A small sound classifier, trained from scratch.
Training: soap at rate 0.0048, 5800 steps, batches of 192, held-out accuracy 75%.
Data: trained on acted Russian speech (Dusha), 26041 training examples, 42.8 epochs.
Rows from block 15 of a small sound classifier, named by matrix and row number. Rows with one number belong to one channel. Each number is 128 + 32 x the weight over its row's rms, rounded and kept within 0 to 255. All counts start at 0. Numbers have three digits each. After the name is the row's rms in percent of the matrix's.
After each channel's rows are labels from the 100 clips, of 14976, where the channel reaches its highest value: "top examples" is what is common among them. Only what is clearly more common there than usual is listed. The data: acted Russian speech (Dusha).
# convs0: first width-11 conv (model.blocks.15.convs.0.weight, 96x96x11, each kernel summed), inputs 0-95
# convs1: second width-11 conv (model.blocks.15.convs.1.weight, 96x96x11, transposed, each kernel summed), outputs 0-95

convs0.37 121:065094157099097108131123129072122125107125097100120128122200116112143160081103135146141117137132125084092141149128098112102082110091195140138139157182097208136110127134130063107126131159199133066152117109124159151134162096138128081084126045129148079094162192170086121079163126131112125095
convs1.37 123:187114102132128107125157149145137109171134137175141085116092105136158093162156101119145061151079094113068079141032107161102063094097125126095165103131110095117172200093108144138116085123117129097154113084109129092120103105107112156169145187068161133132115174098156127120113171125171183136
top examples: emotion: sad

convs0.54 103:112109134109114069130119108126144095096139114108117129103206123119120151118106152167113174119093126119130122088101130106073084121140201066133128189133101212133159144156152082084145142143209111070083138106113138140119189184134096113101138076106135119140137157068185115108093159098110133082
convs1.54 114:188142137116134127138130179150150098164117094164146124118131129144122126172110105098159130167113088134100103141088110105137079107125089138113150139138141175122131153131151167209136063135083133149144089163087129095125029114139129138223139189134169180115093093091095077125119162151067176142
top examples: emotion: sad

convs0.32 101:178124097164133167089200101122105047163161131095164135085133143118164110132124101094147137128071130138106125168130147105181090169175103118117090117154094168112145137152133146143157140106117203173077094049109133160154146178105149144115135109199146132156156072121092159178081144127124095119
convs1.32 094:120060111112110104111058138093220110173098153155124092112090142186159101119136114147138126121131123105102082062134118070073143161213114098105120092135094077104141112123081158115150131107130165135147133185132115123138131084139113151186109165106103137145132119070131129078126114207114092134
top examples: emotion: positive

convs0.59 089:146105055140143110107167144133126080162109114157157150062107114107133114147114138188175126096142165097118132065120136188101133120066139127115109201129164151098165139138096134186125096108107100136175173157114084181149194124158159099141120131106137166135141142104059146145117168105070144199
convs1.59 082:120150140147090110180112146129095113124146084092126165095149089156102108171110109136088064137056145149112102177144066082089148096107140107117161119094117158109131149125084175113107129120093081116133098056084080126117087162205132106112180160108142137109121133078125036179109137111113135095
top examples: emotion: sad; emotion: angry

convs0.13 111:125143146169063185132091107156095096149140148165137074194127090093174165113097074122104091159087078170088090082104121111200168140107118155135103149152120115165114141163133153181118106149086129114107115134089151113092126103143102117130183205132152133117121100151074134128140081078064127151
convs1.13 106:134125105107157092130126082099163125147130107136171116114108104109130085161168151167089158119143101058127212134115151125157159174100175090124119126096121152182144124195139175129131111139111092103136147121163118110115112056106097174167090091107120152083143100054114103061156068101145185170
top examples: emotion: positive

convs0.56 075:109113104128165150172151102180148140113142093117147165120152058125236135134109093140135125095151142179118134131102114100167125098191078100141172178109152125052101131122065132156125047136132130166135116086157139114111090155110127171195109108117110180119124097095190135128171106094138128117
convs1.56 089:117124158117122130142131155165079134114136130157165123134138075136165173147162118139148190180115162105068165145151150163183071069143095139140120166137131148130136136090143099140128153138110115148116088135109198138102192090129100108098136156090135131169092127045205152138093200133049134157
top examples: emotion: angry

convs0.94 082:094108128125046169189099164161179135108110114198175151139139139090090189166093138103119131126090151134111100184130104133109113119105157081187082200118145167122089174146084119120134116166160130148108110118150162095124172194128152149118112138127172154154102144080097085153089126081089132129
convs1.94 093:126125135181098116165159155132109135062110150178172126127129110169138111163142089086115155179103129122116188110111131159060071145088126120150152141179142181145169159115163141168124118139084106165102105158109185128164128148176161072087167159203162155165088100172123097128089126095087154146
top examples: emotion: sad

convs0.78 098:156121159153100139141092163164118081052123127123119108100148134095124129126078119111162095099075103150135080040133148122056066127102162094178074166170147155129143093136154118126155140153188112082105107095142131093073195192122066153119142124113177154136172138090125117115135115127112121107
convs1.78 112:158150148110183073159088154155155160167147089148146141111126154166117137179136049095148163123128149115129129102049106070122141068156104131121122132168130151123140150146160148188140081141082099195125075169131128099133093130166121107203123181129159173133099076105149083108111155159090148143
top examples: emotion: sad

convs0.3 096:154078089126149145130168090124160123123135165116132137087117154124150132081152106087103130142079105117120181044152155149160092090159095104050103110143088198126156111140127187162144122122135207155083112072139143144139129210120127126121171109200084133120165111117114140118136174148135087165
convs1.3 083:099133119061083099109089127098130156147160158060101113112144136168171100097124143158147099047118131096109111090122112097082099129191117099096128090097117100112113143143084125135181161075094150094168136098072086130105116098125101146161159155106079141144153104045134111115147136193117067089
top examples: emotion: positive

convs0.45 090:143145109162097140119085169116126131144144100162124145109162107099078086154134113206143108082168138149126068172113109181056114106060126111155114189150119102156147146131092141158154182152141102114168193116106074139145231140130134127116137112112144155107109137108086096141092177080088107143
convs1.45 092:177133143169138186182144163163133119139121122131138182108120148159081108168099075084111117153175138181182142170060118129079138100090152087183129111151155157104144160137128138143081119136104108149122110126174110096187117087135181096063120142067144137149065102190114089159110111093131153115
top examples: emotion: sad

convs0.62 088:155106129139131187155129178158110094123186126220148168139113102100170118180135144129103105143070149144160110111076113124156052113099112098176075118069165120075157155130126138129154061148076139171111118121151132137118126185173145171116125115098127114119098157109086165186115148126102134190
convs1.62 090:116166112134110092174073099125120155145125117128165182127175123138156141116123144148099168116129182143127151069211117127124121127187187118135117141166119111157143085144129142096109150152102103195104147124102131186132126158184116083089171134241119166165131098177124144194100101139103152103
top examples: emotion: sad

convs0.25 100:157151106145119164171119194176135124130151119174153140103108141110176170181147133117114107107084096147102070148070153151116133094084127139203140195106141096110114178185111152157145076169087118193116061103124132179107109148144094168148128149118164173123152123076117144143131097078164158149
convs1.25 106:136144167113137099169142106164152161146082102112158129113136127130126156141138090124118120122167172135115215100114117143087111118157150128160105140165135150236148100174169124130128131164137122152114098160150251120168215165140125080080116130180150123143117118165120170128090175140147124142
top examples: emotion: sad

convs0.24 102:162113094144109188130133186142167104156150150182113104130111092113131123164078087088154153086094196138111091100141118144111108137047136141208129209107083126075131147134106129167120119135066152188116124106090123118070176173116127161144160139126146181136181126087100145139125126100136101129
convs1.24 102:119113157181122077188071131125146193098028164140104129134125139119112129141137087098125177118129146136150112063132096120056143186181129146177152157128150137135132133157133169099116118178145091163121144171126180135135153160124175089098144218140136133169114160101131081112118071129142118125
top examples: emotion: sad

convs0.31 098:163109081161191187118172177103122139133105102192107187133116126153119090160162166152165100149135153173142170087081123146134139130105148096122153095091107108088076120138141110107116102084128066185093144115073081124118163201193126170155075131161129149128126153119146172141169137115163132093
convs1.31 126:106135132090098104103135094105020130093210154146090212119153113127111115088100114140122189086146157160126070144158128095142169138099133179130154112123129134167131111085065092113161115155138125164124180156106156168108119180124085125088131105108096117119162175192119142178153123121113122110
top examples: emotion: neutral

convs0.55 107:091144094137105121134118100179217158097104133127146122144101134066197139116176115198121115130171075112125128105120127106145173064174110145157171129152159081120036120122085146163108086141100111145123105147102146117066123095149134085098125206112148157125085115120153112121179130114119087112
convs1.55 096:099129072135146116132149116135084113113192135119148111166091139126167116100099112182099136078120143160119219131247171137163129119086140092116087139100136119102135114104132122101146127134105107069138144118174077177094147109075132118092145094075112092116155134165108144157102141084065096169
top examples: emotion: angry

convs0.63 081:144163087123125118157136171102135140182119137098123161117096121139111163131141109171137093082097099155128088197108089142058077146100185150167128222079070121126116141211111102136188126131145101072162102137116089140125127113104188149120116102081095173127149149116077128135083099140129148140
convs1.63 092:159145161104159142137132115143064143125110100141145141109108132143107142132180100131120116159140172109099127090144130139075074108172121149120135152168156151227193117101161133170080105163098122169087059111090215108174116133168122116113108130186162130167121156176130129150094144124206161149
top examples: emotion: angry

convs0.67 086:162140087166138187148105141198125158110124125111132083128088074151209120139144128095135062106141109148117090116094122138157092164142111184124174253154100117109120084118116167161126095166088151168155118114105124125119154156145110132159169142105096126149096125192068122089130088135131131145
convs1.67 093:113132137145170048150065100157082142138104121125149152126111100123165173148156100142117173209097144106113190090159146117125064116179098123138124155121139166152151149143170140170124146115128140150108096138122206134164224102140127106110089182133122139163101158125158135123096123088117124214
top examples: emotion: sad

convs0.34 085:127167096136080170164169193129142143144131137185116203129130123126149132180120073090133131121087173136122102114109118181107101136057133120176174166085153096134121171154103166148129111148155142200108107092134101139116137221136065168156155156164107150119120128111109128151156132063125127183
convs1.34 082:071141163139143065163098115132128142095138092145083148089131078140131139135142082129113188118107169151175160109176120157052139140157125134169120133125087170175125100181105147091102156158128103128134154160127241135144163111153164083078088143176122061155111119100132125131085125172098108135
top examples: emotion: sad

convs0.79 118:124134138125153097101133169157050096128140126160128148070118079118116033149113104103141148114119148143132088090095134150155222133122088120173100122083128041139130121113111161130147103102104120184126173072157100122136072107164097174212108123130153112111092144120117148167115157140131138173
convs1.79 099:141107156119119194100083150113157071115106111135128218150167114163073168129125088037119155147150167138180071117067097122148187129097101101150130098163133103146161089162132112121174087123131123130161126130196159113144100135168149106122130121118147130104113181144119106160159126153049101158
top examples: emotion: angry

convs0.16 091:119132178120188139119147088103115060154158105139111131101098145138102126123148113138134091138128138101142153131133160140088143070107149141108155139140069084075127202107136104083138109108120171153157097099113105128114070134114136089169115143125124201075196100116169141090092107095251139111
convs1.16 109:110107108123155053106185136132145147137120136154123144081118164122142123126143128111108104160114164107104134085210152098068075049172089129073144178089112169225147109113103176153131127142095125136122159127078069175138103163121153076094136128207142133137093114135116097133122118132140119146
top examples: emotion: sad

convs0.93 075:125145117102124134100137171152147118162124131103133147146135110086140083166159125167178160098131184125150082110152086148139108126125043127135093154054136105150095088108098180150167159121136135113152212132130109076165202144115163130092129133092132109142126119120077132150106164134059085223
convs1.93 062:114175129127158143121113123148073096156099143114099201131150206095077149180119098141145122171045137091136150155115105139166169139136158134179113145116159147135165166193140144149074080088082135123106141092100062140123153128150112138134133123122144130108077131136121061199123082098121085080
top examples: emotion: angry

convs0.7 072:158116167193116179086160154142135091143173126137082108114068111120103073135128091088124098099123138150126109046137087141098147127081172142162131138112086156074152147129162168152161111107174129124123091092104063105080194099113077124175138102166127147144192086149162143105101163106156137098
convs1.7 093:113111177121169038132070145158141135131051094137108167111124131173057138195149060097144125145126198123136113083075075069100140128184163095115142137134105136149153146146149157126142090137107109150126101161149169090134083091108125097125108168143159163125104133088135121131133114200147120108
top examples: emotion: sad

convs0.4 079:077122177117158103143101093116098150142168117154140135153183099114118149199121085134148107143172115117131098076121074162165117102108147092196170118095155106132169156110103141118112115133159109085122202164115153104136086096161118111098117127086141158105105128093072162220159175051110119101
convs1.4 080:138171075164140157162105146163155089112125058162164130128155124123130122162111130091094102172146135192140128151110098115147108046105131100109127155154166133116126164148171156143093091129108064182115118082150081146143098146137168098073185146142198113124094109173170093192131142122126159063
top examples: emotion: angry

convs0.91 068:152174120105107174145118151120128154177162110175127098131061092147082142134159135179126097076106101167140056150107067102131112149180148097145163157127154076141118160190145120175180058094078124140132113097130158145085093083130140176130130173068156127097124133141132148141095054137115132124
convs1.91 081:166130128130156199161119110159085153134110161126142134150120177135127135192176050185156133169116163136106158118157157165109081095178113140172118169145150138177158154128185110149126142124130140179125098098132170143164082114099146119159106146166141127201165146197123193182108143096154166115
top examples: emotion: sad

convs0.46 078:097141108138179124116116158155154159110136084170111129118132122106083139152170109107084149156142156128144097053120149108194135107141121100123147151145178034132102153161133130147115116130091153181097089134107148164101119113195096151169157180118126143101147144070140125164204133079226103127
convs1.46 081:134123102122111093148041110131122139131152176129096114147104133135090127120126114150132131092098135143167104112188161144140131080162085104096085120066110133182085136149113117131145110123162152090085192152155195214147176163122176053096124117191129102146068111194107129148122145139147099135
top examples: emotion: positive

convs0.1 100:153122100141093176145099193152143124092165111175098118140098134104165110163143118070137097114070115133129095063079140130122093135044126124209108203101126138109145129162110161157145085132103128190126091126149111109086177196141079177114156136115149156146121125118096095133139093113128109193
convs1.1 098:120119174133147066191075140151141172129069154140134156104135141136085142147151051091141180095152153155151158100138110085076155141167130124173133136129153133191121133176158135153156138128101115146118133200151181141146160099175168044081125162189131151138097121162125110155110100174092120138
top examples: emotion: sad

convs0.44 098:062085116118089132174104142096128069126124093138115140102145124103143148105090081138113130120072174112127127081084141119082124071093183124127169214173061155093097169195112074092126127126146139102135131069136142175151152167102097127130111079121137117092188155133173117070118134130145130134
convs1.44 086:196075158148126091132110184171105104167108149149151132085083111147130121133131104086132123143130112081073053120145113087116073107140083144100125178166098172118166170091125180141122090166060135169164100107086135100139084120130155149153107187096198111133112116077158123110116180126151143115
top examples: emotion: sad

convs0.52 107:067113092081185097099143121141163149111126147134139146124116104123114105136168124130151140160163131110121076036165132147223182077109119123102126155093133072126129099112117113132146127090118113149082184102142147113126096145142094147118166151102142122138121081091134124209153168020150113108
convs1.52 098:122177080167136143139062145131065095149138111135163139095163130079137132148095125100112103177089108183192071123188106115122132093096071103125095136114173105222108134156150129151083098131145152121090146104176164136170155161161185085083127119137147122132107115183101086135124142110085106104
top examples: emotion: angry; emotion: positive

convs0.42 084:122147196152141146130121092141142047181093103126115160134145137111142163149151128194107143154121095085125108090116167151087148097165130133175158190140138105119101189107142096110156106151106145113102062113109149129084106194149136108125105149117127147094158177070188107094145138054203124091
convs1.42 094:178090049108126105124108177165093138101144143176162155097089116151177127152134100140095118142085140106078155124198123103100102079073085135097094192136139176199151181105098111173151141150056118171114135136125113182154121119155144122119152144183147165122118092146166143160087152147106142134
top examples: emotion: sad

convs0.12 097:136136158158081093119113205109115091137140109155132113053126108083145102166161099192187124084121186114123079127098096147127092125088103099165095218106112100137134147159112156133127101149118138105164152120164114191114137164151139119126107130102115134108176131126117137130109164091122089245
convs1.12 080:109133171127179121162117150152096158149087044099144175080137124122088169106137079088084101147145129159137088074168099112121121097191128139175085163195135184168101170127162141122073093164104099137113104133132183123151162075162134089166106163097122101113089145177147105148099144129129147092
top examples: emotion: angry

convs0.88 104:151100112177105201166128135161158140147144093205126144126107120139105123178142134081095126102091175168141109142128124128151129132096145091184138137100119100105108209158151127142125114152024161181141092106082154177112114156198107155120131127133134181083137130121087190146106145133188115119
convs1.88 113:114106111143103091147110149139146138080118192132108163112146100155137148066104154104132174064132150166105125117209126120136136146156141129121183167123113124132130106155125131127151121152151121107131201183149206175134159204108131110063146096240115104149120131159158134163136089135148095170
top examples: emotion: sad