python train.py --model="sound classifier" --dataset="acted Russian speech (Dusha)" --train_examples=26041 --time_shift_ms=50 --n_mels=64 --hop_length=160 --input="log_mel" --spec_augment=false --win_length=512 --targets=["emotion"] --num_classes=4 --arch="jasper" --norm="batchnorm" --hidden_act="leaky_relu" --channel_attention="se" --depths=[6, 6, 6] --kernel_size=11 --stem="single" --widths=[96, 96, 96] --mixing="mixup" --label_smoothing=0.05 --loss="cross_entropy" --init="torch_default" --residual_init="none" --optimizer="soap" --beta2=0.999 --learning_rate=0.0048 --beta1=0.9 --shampoo_beta=0.999 --eps=1e-08 --precondition_frequency=25 --max_precond_dim=512 --merge_dims=false --one_sided=false --adamw_lr_other_params=0.0011 --adaptive_grad_clip=0.05 --cautious_weight_decay=true --max_steps=5800 --batch_size=192 --epochs=42.8 --lr_schedule="step" --warmup_steps=580 --weight_decay=0.2 --adamw_weight_decay_other_params=0.05
Rows from block 10 of a small sound classifier, named by matrix and row number. Rows with one number belong to one channel. Each number is 500 + 40 x the weight over its row's rms, rounded and kept within 0 to 999. All counts start at 0. Numbers have three digits each.
After each channel's rows are labels from the 100 clips, of 14976, where the channel reaches its highest value: "top examples" is what is common among them. Only what is clearly more common there than usual is listed. The data: acted Russian speech (Dusha). In brackets: how many of the 100, against the usual share in percent.
# convs0: first width-11 conv (model.blocks.10.convs.0.weight, 96x96x11, each kernel summed), inputs 48-95
# convs1: second width-11 conv (model.blocks.10.convs.1.weight, 96x96x11, transposed, each kernel summed), outputs 48-95

convs0.1:508437491440450586414515458510458505486511452422527571488457409453489481511428462512507459491532433464528479479541581534509506525542505458411478
convs1.1:423510542485506501503532507489378477484487523437469459497384472474531451531497498470487532462488468458463460457461514495476510433515506496477478
top examples: emotion: positive (51 vs 18.6)

convs0.42:522501442467407492460592520516458507461480466545563521504483481441533498541447478440575490485411533490529486556474432535542509495545516489432464
convs1.42:512468485468446538551497534473430499451543561459446590520374466476530447512449548456435539495489485477424441515503467474465485557464557463475471
top examples: emotion: positive (85 vs 18.6)

convs0.52:546542481495466506559490493537476558472505473504573523509459457414499476508461495500588525485444507445430478551490534479473523501551550495447552
convs1.52:494466487510424563528513517463476500493540610528481466501571550505552442497469513417462563521498476419475488488494468523442481545475566446534537
top examples: emotion: positive (87 vs 18.6)

convs0.8:511458488450434580460563479495502485485517464449515487515486393469510489464468441537531499563570478482516408478550540540451497462594531549446504
convs1.8:426517540454527527544521519463473530479504514508509577516421430481519522513503439449459483518500518517511468447483448518454465425497550505449400
top examples: emotion: sad (75 vs 27.6)

convs0.45:499463429526471435523516480521463501484490582538589545502525487520478499489429537483500568534492556516467440519481477458501495511467515569510398
convs1.45:460496430476529559567548459495504417539552520499453556515509455494491466526514510439493572599489521474535463510491455497379505576525520519544511
top examples: emotion: positive (100 vs 18.6)

convs0.50:563480526505492514449545544472593456512460442456473423439485560494457451483484570456417488538531543466503512490530517488506420491475521545505544
convs1.50:421533491529521445466480486606497412479397491476457462496483561521532507468540504480512514542513477507514535552449497492390479468567530499558441
top examples: emotion: positive (52 vs 18.6)

convs0.27:498521533560539441480437503450417438542455549508530442509482464467497536518509500508550418468508465463533548493527503492542536578506515411469453
convs1.27:513543582504576478456448525516566508479535483498557505451505505513526502520574528593590480509493417577480492515483475480529470510495489502516491
top examples: emotion: angry (38 vs 18.4)

convs0.4:454460498490509487441477458493435467521543565526543537523548475471531518525514470556566488442330487513503482535436500535514530510537505419501474
convs1.4:575481546488384501549512489488515489507504456495485506540475556463487521603514503556482531535471459490544501490526465472546538550530576526418552
top examples: emotion: positive (84 vs 18.6)

convs0.18:527441486441427477481553532560458569500491491518581513475532503453476524569507524490519519558399500532500444559446445498539500561560584475501531
convs1.18:483477511522458505511460501468463523455517531512456507521453467448478542523463559411390498502483468452443464508504476519541477562471519473431469
top examples: emotion: positive (77 vs 18.6)

convs0.28:511520494481440466459542528538447551498513465543536497506469498484463536507479510474518516531438510497506528525474358530474563535531624528447502
convs1.28:563473449439397509512546500460445495457470521489506537518532457479474446556444587485442507503480456456430511568509541471562503531466556477485457
top examples: emotion: positive (86 vs 18.6)

convs0.61:434545520449489519475442514521488525465488500440463548526528481525496482467505463533566478505513472477483479512471391540414461542519462524524483
convs1.61:429473573500484500527499541490490542495449523492536479485433443571488487407519399487507498490486488511506538472513460508515546477547534542479486
top examples: emotion: sad (97 vs 27.6)

convs0.73:513545445488450460534561548440473515529559529502581571507528477474499512548485525509517454465449540543509503496456506477457512524600519437432444
convs1.73:471441533521414513538567441527554470462524485464450548557508472452498492503457476500474509460461454492552479504501453492546502504385549432391505
top examples: emotion: positive (97 vs 18.6)

convs0.85:427577482494562538500426574457477514527591546443456544520556539457472466631516525485475544480501440485485515477535499591483562546476445464452483
convs1.85:525467512484456582483507519480507521480475451444458449500586516490495555520489518478469462446490510485577481542574536463474439502434557465464568
top examples: emotion: angry (100 vs 18.4)

convs0.53:469471523486464470527498538476484545532526588492441490520462496543455497491483477496450476516473498482437493488421421485443481437536486468496515
convs1.53:487453503538527479537522513542586474533452449580528451525580509511460548494481499565554507482495519500542565547496522487534483534445508513566501
top examples: emotion: angry (47 vs 18.4)

convs0.29:441553484508476524439575503515494496452509403481499538478473556485433510513459464507491539550527430505503546528500514521526528522567553523482526
convs1.29:506536424500546460466521462454495446484503515498470495502480526503523462534501506473495510551567487508479479474528538494363483475506594615526528
top examples: emotion: positive (68 vs 18.6)

convs0.23:550494496513469482563472500499481536531528446502533529505514492502547506580488470569581574445426460481427464492506553545505524570481520461473535
convs1.23:514467503497473548574515531479415558458490534468495494561543519454484483553439534511470461528505521518496532479520404471532482484452533520452496
top examples: emotion: positive (80 vs 18.6)

convs0.12:511485508493415542518503512458448502484502492468467620562482431517477504483472489492468465421516532540461536515497459462405502526536490503526472
convs1.12:409479483516490531540533473583502435502394537490496488468464461534514519451557491421494606513452459502512558494465469498521387443524549431474433
top examples: emotion: positive (90 vs 18.6)

convs0.34:503506562499524457414515471502551506496481386486512459485547551468493505456518496466503500501515526508630468465518601483495573560436451477467425
convs1.34:520466506567565448399406498492461451467542533478546398474452423461526474526521446467513455476453532446474469458443518534511485508582389555511516
top examples: emotion: neutral (77 vs 35.4)

convs0.31:477535512505483477588508526528477477470411557439472496490378505502440486501497556417495522567525538504451542506496457534491436471536540507540490
convs1.31:472510525502421532521485507513506413459407503464464531509485524542562514501545543466520527537518466464499492554500518466510438463567472505563529
top examples: emotion: positive (96 vs 18.6)

convs0.0:498540522475475415432480551472499488497525460524536477493444489539489514519514491526526523516470458522493513504460428560494479531424510366520526
convs1.0:496501457498438500481393487536454545510424554508530509481484526506506479525487552495466486505452477491473493464552499452659504510511559435521481
top examples: emotion: positive (43 vs 18.6)

convs0.70:524570445574501542485472519549444487481545486509529551496506552478480493549477570520574495513458479476511478443487507602502499529419493478444485
convs1.70:575504449466489518522514554414536477473589509497464581548499512493487498479482461464480503472477516458478438526549522493513468578460507487525538
top examples: emotion: angry (99 vs 18.4)

convs0.84:500495491570577458614427556464562507504515492474470502496518449477596557549555514537471491548476443425469495483508468425445507566480472489490505
convs1.84:558479550508494510506510462519472479508527491572507525471435504508424507472497488487514418460552523522444479551481457511523489541506457498555507
top examples: emotion: positive (92 vs 18.6)

convs0.69:460592501486514472494474493445526506528573499428507502458477519495493530481445457542488489485467453482409534517497481571459430525488597458510538
convs1.69:531461488496523523495470484424505464483510559441472517529594610486515498479492527509518496542541487507517501510499538454390530514427543416542586
top examples: emotion: sad (77 vs 27.6)

convs0.6:503545502507467503507489520504447458483535450462504571514404494460507509510445471506545495479557484480462529520571596478480492513536587490500539
convs1.6:443498458466513477516553494466465488512542524446470560549426626516537490469460468507520606522574441518512498456485476484385471526491531492483545
top examples: emotion: positive (64 vs 18.6)

convs0.36:518485462543489507502543480476529588447478515485488528517467473463464482490494525448437606495484457479539564525496451443507524440549528480461472
convs1.36:516532437479516465506551481512480433565506484514498557514545530449498508432515493432487443512452535519442464496509449522452530552504619570550536
top examples: emotion: positive (95 vs 18.6)

convs0.57:447519455466462505535527423450523527501502484556508568489481501457482534531455520479494506606529469483467478515447471470527467458532578546476515
convs1.57:477481430444506504615503481458511450552503486491484582516442527425513517503510505441490557595544433470500452505511485510495494514548556466531506
top examples: emotion: positive (97 vs 18.6)

convs0.22:471557566475502479579451516437445528539486525471439397487507455525428506534493494522536513529500440468462587520479499534506499505512510489497499
convs1.22:509537585515505435458501472561519526505485505496550449490404466607459483485565473556544468511461514503473511478464503517501523442565487476535560
top examples: emotion: neutral (63 vs 35.4)

convs0.88:470556523473527458458448538486497522521502486532455489531498629493456462479529494505446492543556432448454515525502485474437515513498511458544562
convs1.88:504484491567491423494511493529518496493461457501521484464540629483509488464446439543518480444487484494566493488472521544467523413435514470510566
top examples: emotion: sad (97 vs 27.6)

convs0.33:486469526529444444509477508471471419549499538512440500513557448520464465485471512533463523555494424488522512449469455480531520509575535504464516
convs1.33:490530508440515528477545476563520476485507514527518551466494534490539491469553463527596493530427485553513572481492490489503485499519436381516473
top examples: emotion: positive (44 vs 18.6)

convs0.43:487496537497442472532514542513466530558553554512521509462575492555515515464457485526506471521433533520494517456439500477522569514537450478485487
convs1.43:471465495446515453474542536557574569536497459599522492517462465532541522497525422453553439456514520551568500514495496479515450515503474520509439
top examples: emotion: positive (59 vs 18.6)

convs0.95:456548465406464495468602525525470521462457422555521448472444520428477501510463496471497528535528491522508502505489485510557470499574596478521516
convs1.95:547483435453444511525462444411417468476496553464482500455478502488523439506438546428471523541448480455433491495518538465469501478522582463516501
top examples: emotion: positive (96 vs 18.6)

convs0.14:485505489456460431422519479516479539449448444554503397446484548475459458404503472502536541589545475486551501506506582475565517514483548481516477
convs1.14:533512490439524529475483471448477449504530519425472492506476520479553436492512473491510513505522506466476458513524557466432485460573497558572535
top examples: emotion: sad (94 vs 27.6)

convs0.24:508511477464439559483507512523474470485521458580535456532458499441518497558432480508534478475485520438469452548507501485577536472507496537490470
convs1.24:572477514430513517515490539449459553444546524473460529496450494471497458489463578459485531432451482508482534524523496453466495526468530415470479
top examples: emotion: angry (85 vs 18.4)

convs0.79:493461519533489440445544475565478423516391510556447397505464452577463433446490532475549516480522529554503519479560547504532435445489547478502511
convs1.79:490493463524540433388470484520525467512501521505512455457447503544545481424513512540560498472471527501535464461479526488564534413533406433455474
top examples: emotion: sad (64 vs 27.6)

convs0.16:547484520486523418470513416503488480554494532473425473469539561549510486453485544473464507498475508552522565481458555507456545489491514500520504
convs1.16:475435447523513484522471465512543499461472537533532477494491374536536482523473440497467452513460558470496533477429523527570468445547388538452439
top examples: emotion: positive (58 vs 18.6)

convs0.30:438502492521623552535469504557540478474540405479575468483499491479541553551527536519507558507423501495473484495505532557450556507496448518469457
convs1.30:547511540508501514486534473503562523524535505507470438527451432466491483529478519483466467483518502506473520502565506480511495527506496549534475
top examples: emotion: angry (87 vs 18.4)

convs0.49:426435509550473550525519470545516477501406598451476504517574468564421505486459530439472471558541505497487491466540472432462497474446455542552564
convs1.49:486486439596517464469495509510670441486499512521503513457435492577524523422495438543497445485454541490536510482492532494449460490493383479525458
top examples: emotion: neutral (71 vs 35.4)

convs0.76:546456462415515511457546439548488486456476468615558527503523469475530479521447517519496541511453486528453492463462507497521504423470533428486454
convs1.76:530464514407517471549504527417467540490475573460462559516504505492512477458504530500482534484446491490475507518546527464515511472484516439480515
top examples: emotion: angry (80 vs 18.4)

convs0.77:469428507494456581497493480412487441448484504489493536542478434517474508447487493484425396468530524529451508512487485442424503485569492557542497
convs1.77:505484437537520500520491407539521440531429465524459467457453488535503544426518485476509520493492515563535559537491483497454481425450535434489411
top examples: emotion: positive (39 vs 18.6)

convs0.9:463508481485539477549515562528492591556426435523501433431474494462485539536528489511438502492435492532460515565433432544512497501529552533508489
convs1.9:558481500593443512543488431505503587464439514473467501517537463507482485543447582459428513441480515484466521499521518472559537522407520440527527
top examples: emotion: positive (81 vs 18.6)

convs0.35:443521472480483444393578487538530415477477529450559556493497535449413509438484481483461557597545509523509471465473524496513432503523572587525498
convs1.35:454558437478486503511553410500547470495486499418472510453479535488520483552484512454475475543536503471486468465516568459424480480471493529475491
top examples: emotion: positive (82 vs 18.6)

convs0.51:511445548506473503535540486482483597502477602463492471543495506503550489486488476487446435464519509433409455512483474478480512461561474486524591
convs1.51:467496487525529457471567432540561548520507451551499496473544508548531560468473450483518472409522506545582532486475489494503529487456474511533431
top examples: emotion: positive (46 vs 18.6); emotion: angry (41 vs 18.4)

convs0.13:498469506564560511567400545506512457535546515535473516509567455480530554558524493534514471534461391437459475519497476477468548441535524469472465
convs1.13:548507556492512542526512507477488524529528473531505497498489473482405524468527479542514508423558540509507582505521506541467490568454478499539522
top examples: emotion: angry (51 vs 18.4); emotion: positive (47 vs 18.6)

convs0.38:459522449512512462464447486523479613508526479466546531553453621468513531492531531514456524443582425499506518469445511524511497534451465485471525
convs1.38:538512560479452483498501464478459509466517465462458469414466555501532446474496524443435474494491511518497435520573467443501482445503524546594519
top examples: emotion: sad (69 vs 27.6)

convs0.55:449476446442497571476560476500463452464506506483525468473559436494480454445503480542576481565448548470558455485555490548405457573544529505517553
convs1.55:455480499534517433449467444471547565471537525472485507520456498465534520464480439491451459485499542509549485439472529473531504483480405429420434
top examples: emotion: positive (71 vs 18.6)

convs0.87:519537565448426486567513517508512605508509524501483471532528510466491481474477491503482507527596487430424476503456547469543522476518490547527561
convs1.87:496559523502516432446555432580536503496508442554525499472522520589492514479461454595535472420591501588473551473482475518501509512484480557579493
top examples: emotion: sad (63 vs 27.6)

convs0.60:479517492489488532535518544451564552500553530498523442546573529500510460469466471494508530516545494476489500498461538484547520441519491563484564
convs1.60:532537511506567468502532483538523531482506499545476468507531447580484516476498552478500524485613486536451521470538489491431476578487532593593510
top examples: emotion: sad (98 vs 27.6)

convs0.26:444533506513460438465562453512443491455469510555508393515517618469521507480441517480452513517449484518479517531462556511568471483525467423561495
convs1.26:493472462518533554481477421464518469522423468451473537439512533506529456437507506483504492539529492471519460536552499475451509418485515545555527
top examples: emotion: sad (92 vs 27.6)

convs0.65:489524512557452471517506496507502556474520522508460520550490495481518494443497499504393533439618462451429568461488530415519458482476518540490592
convs1.65:439526435458538491467548448532502413486453463501472482438500569562477470558453435516515429501561527550521478503492464527485464446477537541511427
top examples: emotion: sad (95 vs 27.6)

convs0.44:487502577516521517477460427463428442476543471458472441494415502507504549510532503523522485434498443502508492497509541505532511503479464466474437
convs1.44:518553525532484491452471479483432458503568554467508435458424451507503456552538506528516460555425501512418538488518485490520490547549465488521492
top examples: emotion: neutral (88 vs 35.4)

convs0.86:461502528553493425414469561500512404470489583580497473477518524527474567481516554541515451522405481487542539522460430513568554485464475424507485
convs1.86:486489534484594445520452483502584527470477457592514510529535505498494430547488441538557484469497473540530508526530476515490509532483456515505469
top examples: emotion: positive (72 vs 18.6)

convs0.15:513485519468521462502514520543426602470483474547463494500522547480438529501504491558518528498421456463494507536425477485505543478536586481431474
convs1.15:580519391511444429536529507490485486500522490534528510524513505536502480528475565470481547470465513516449551458544465550586609535548554522539483
top examples: emotion: positive (67 vs 18.6)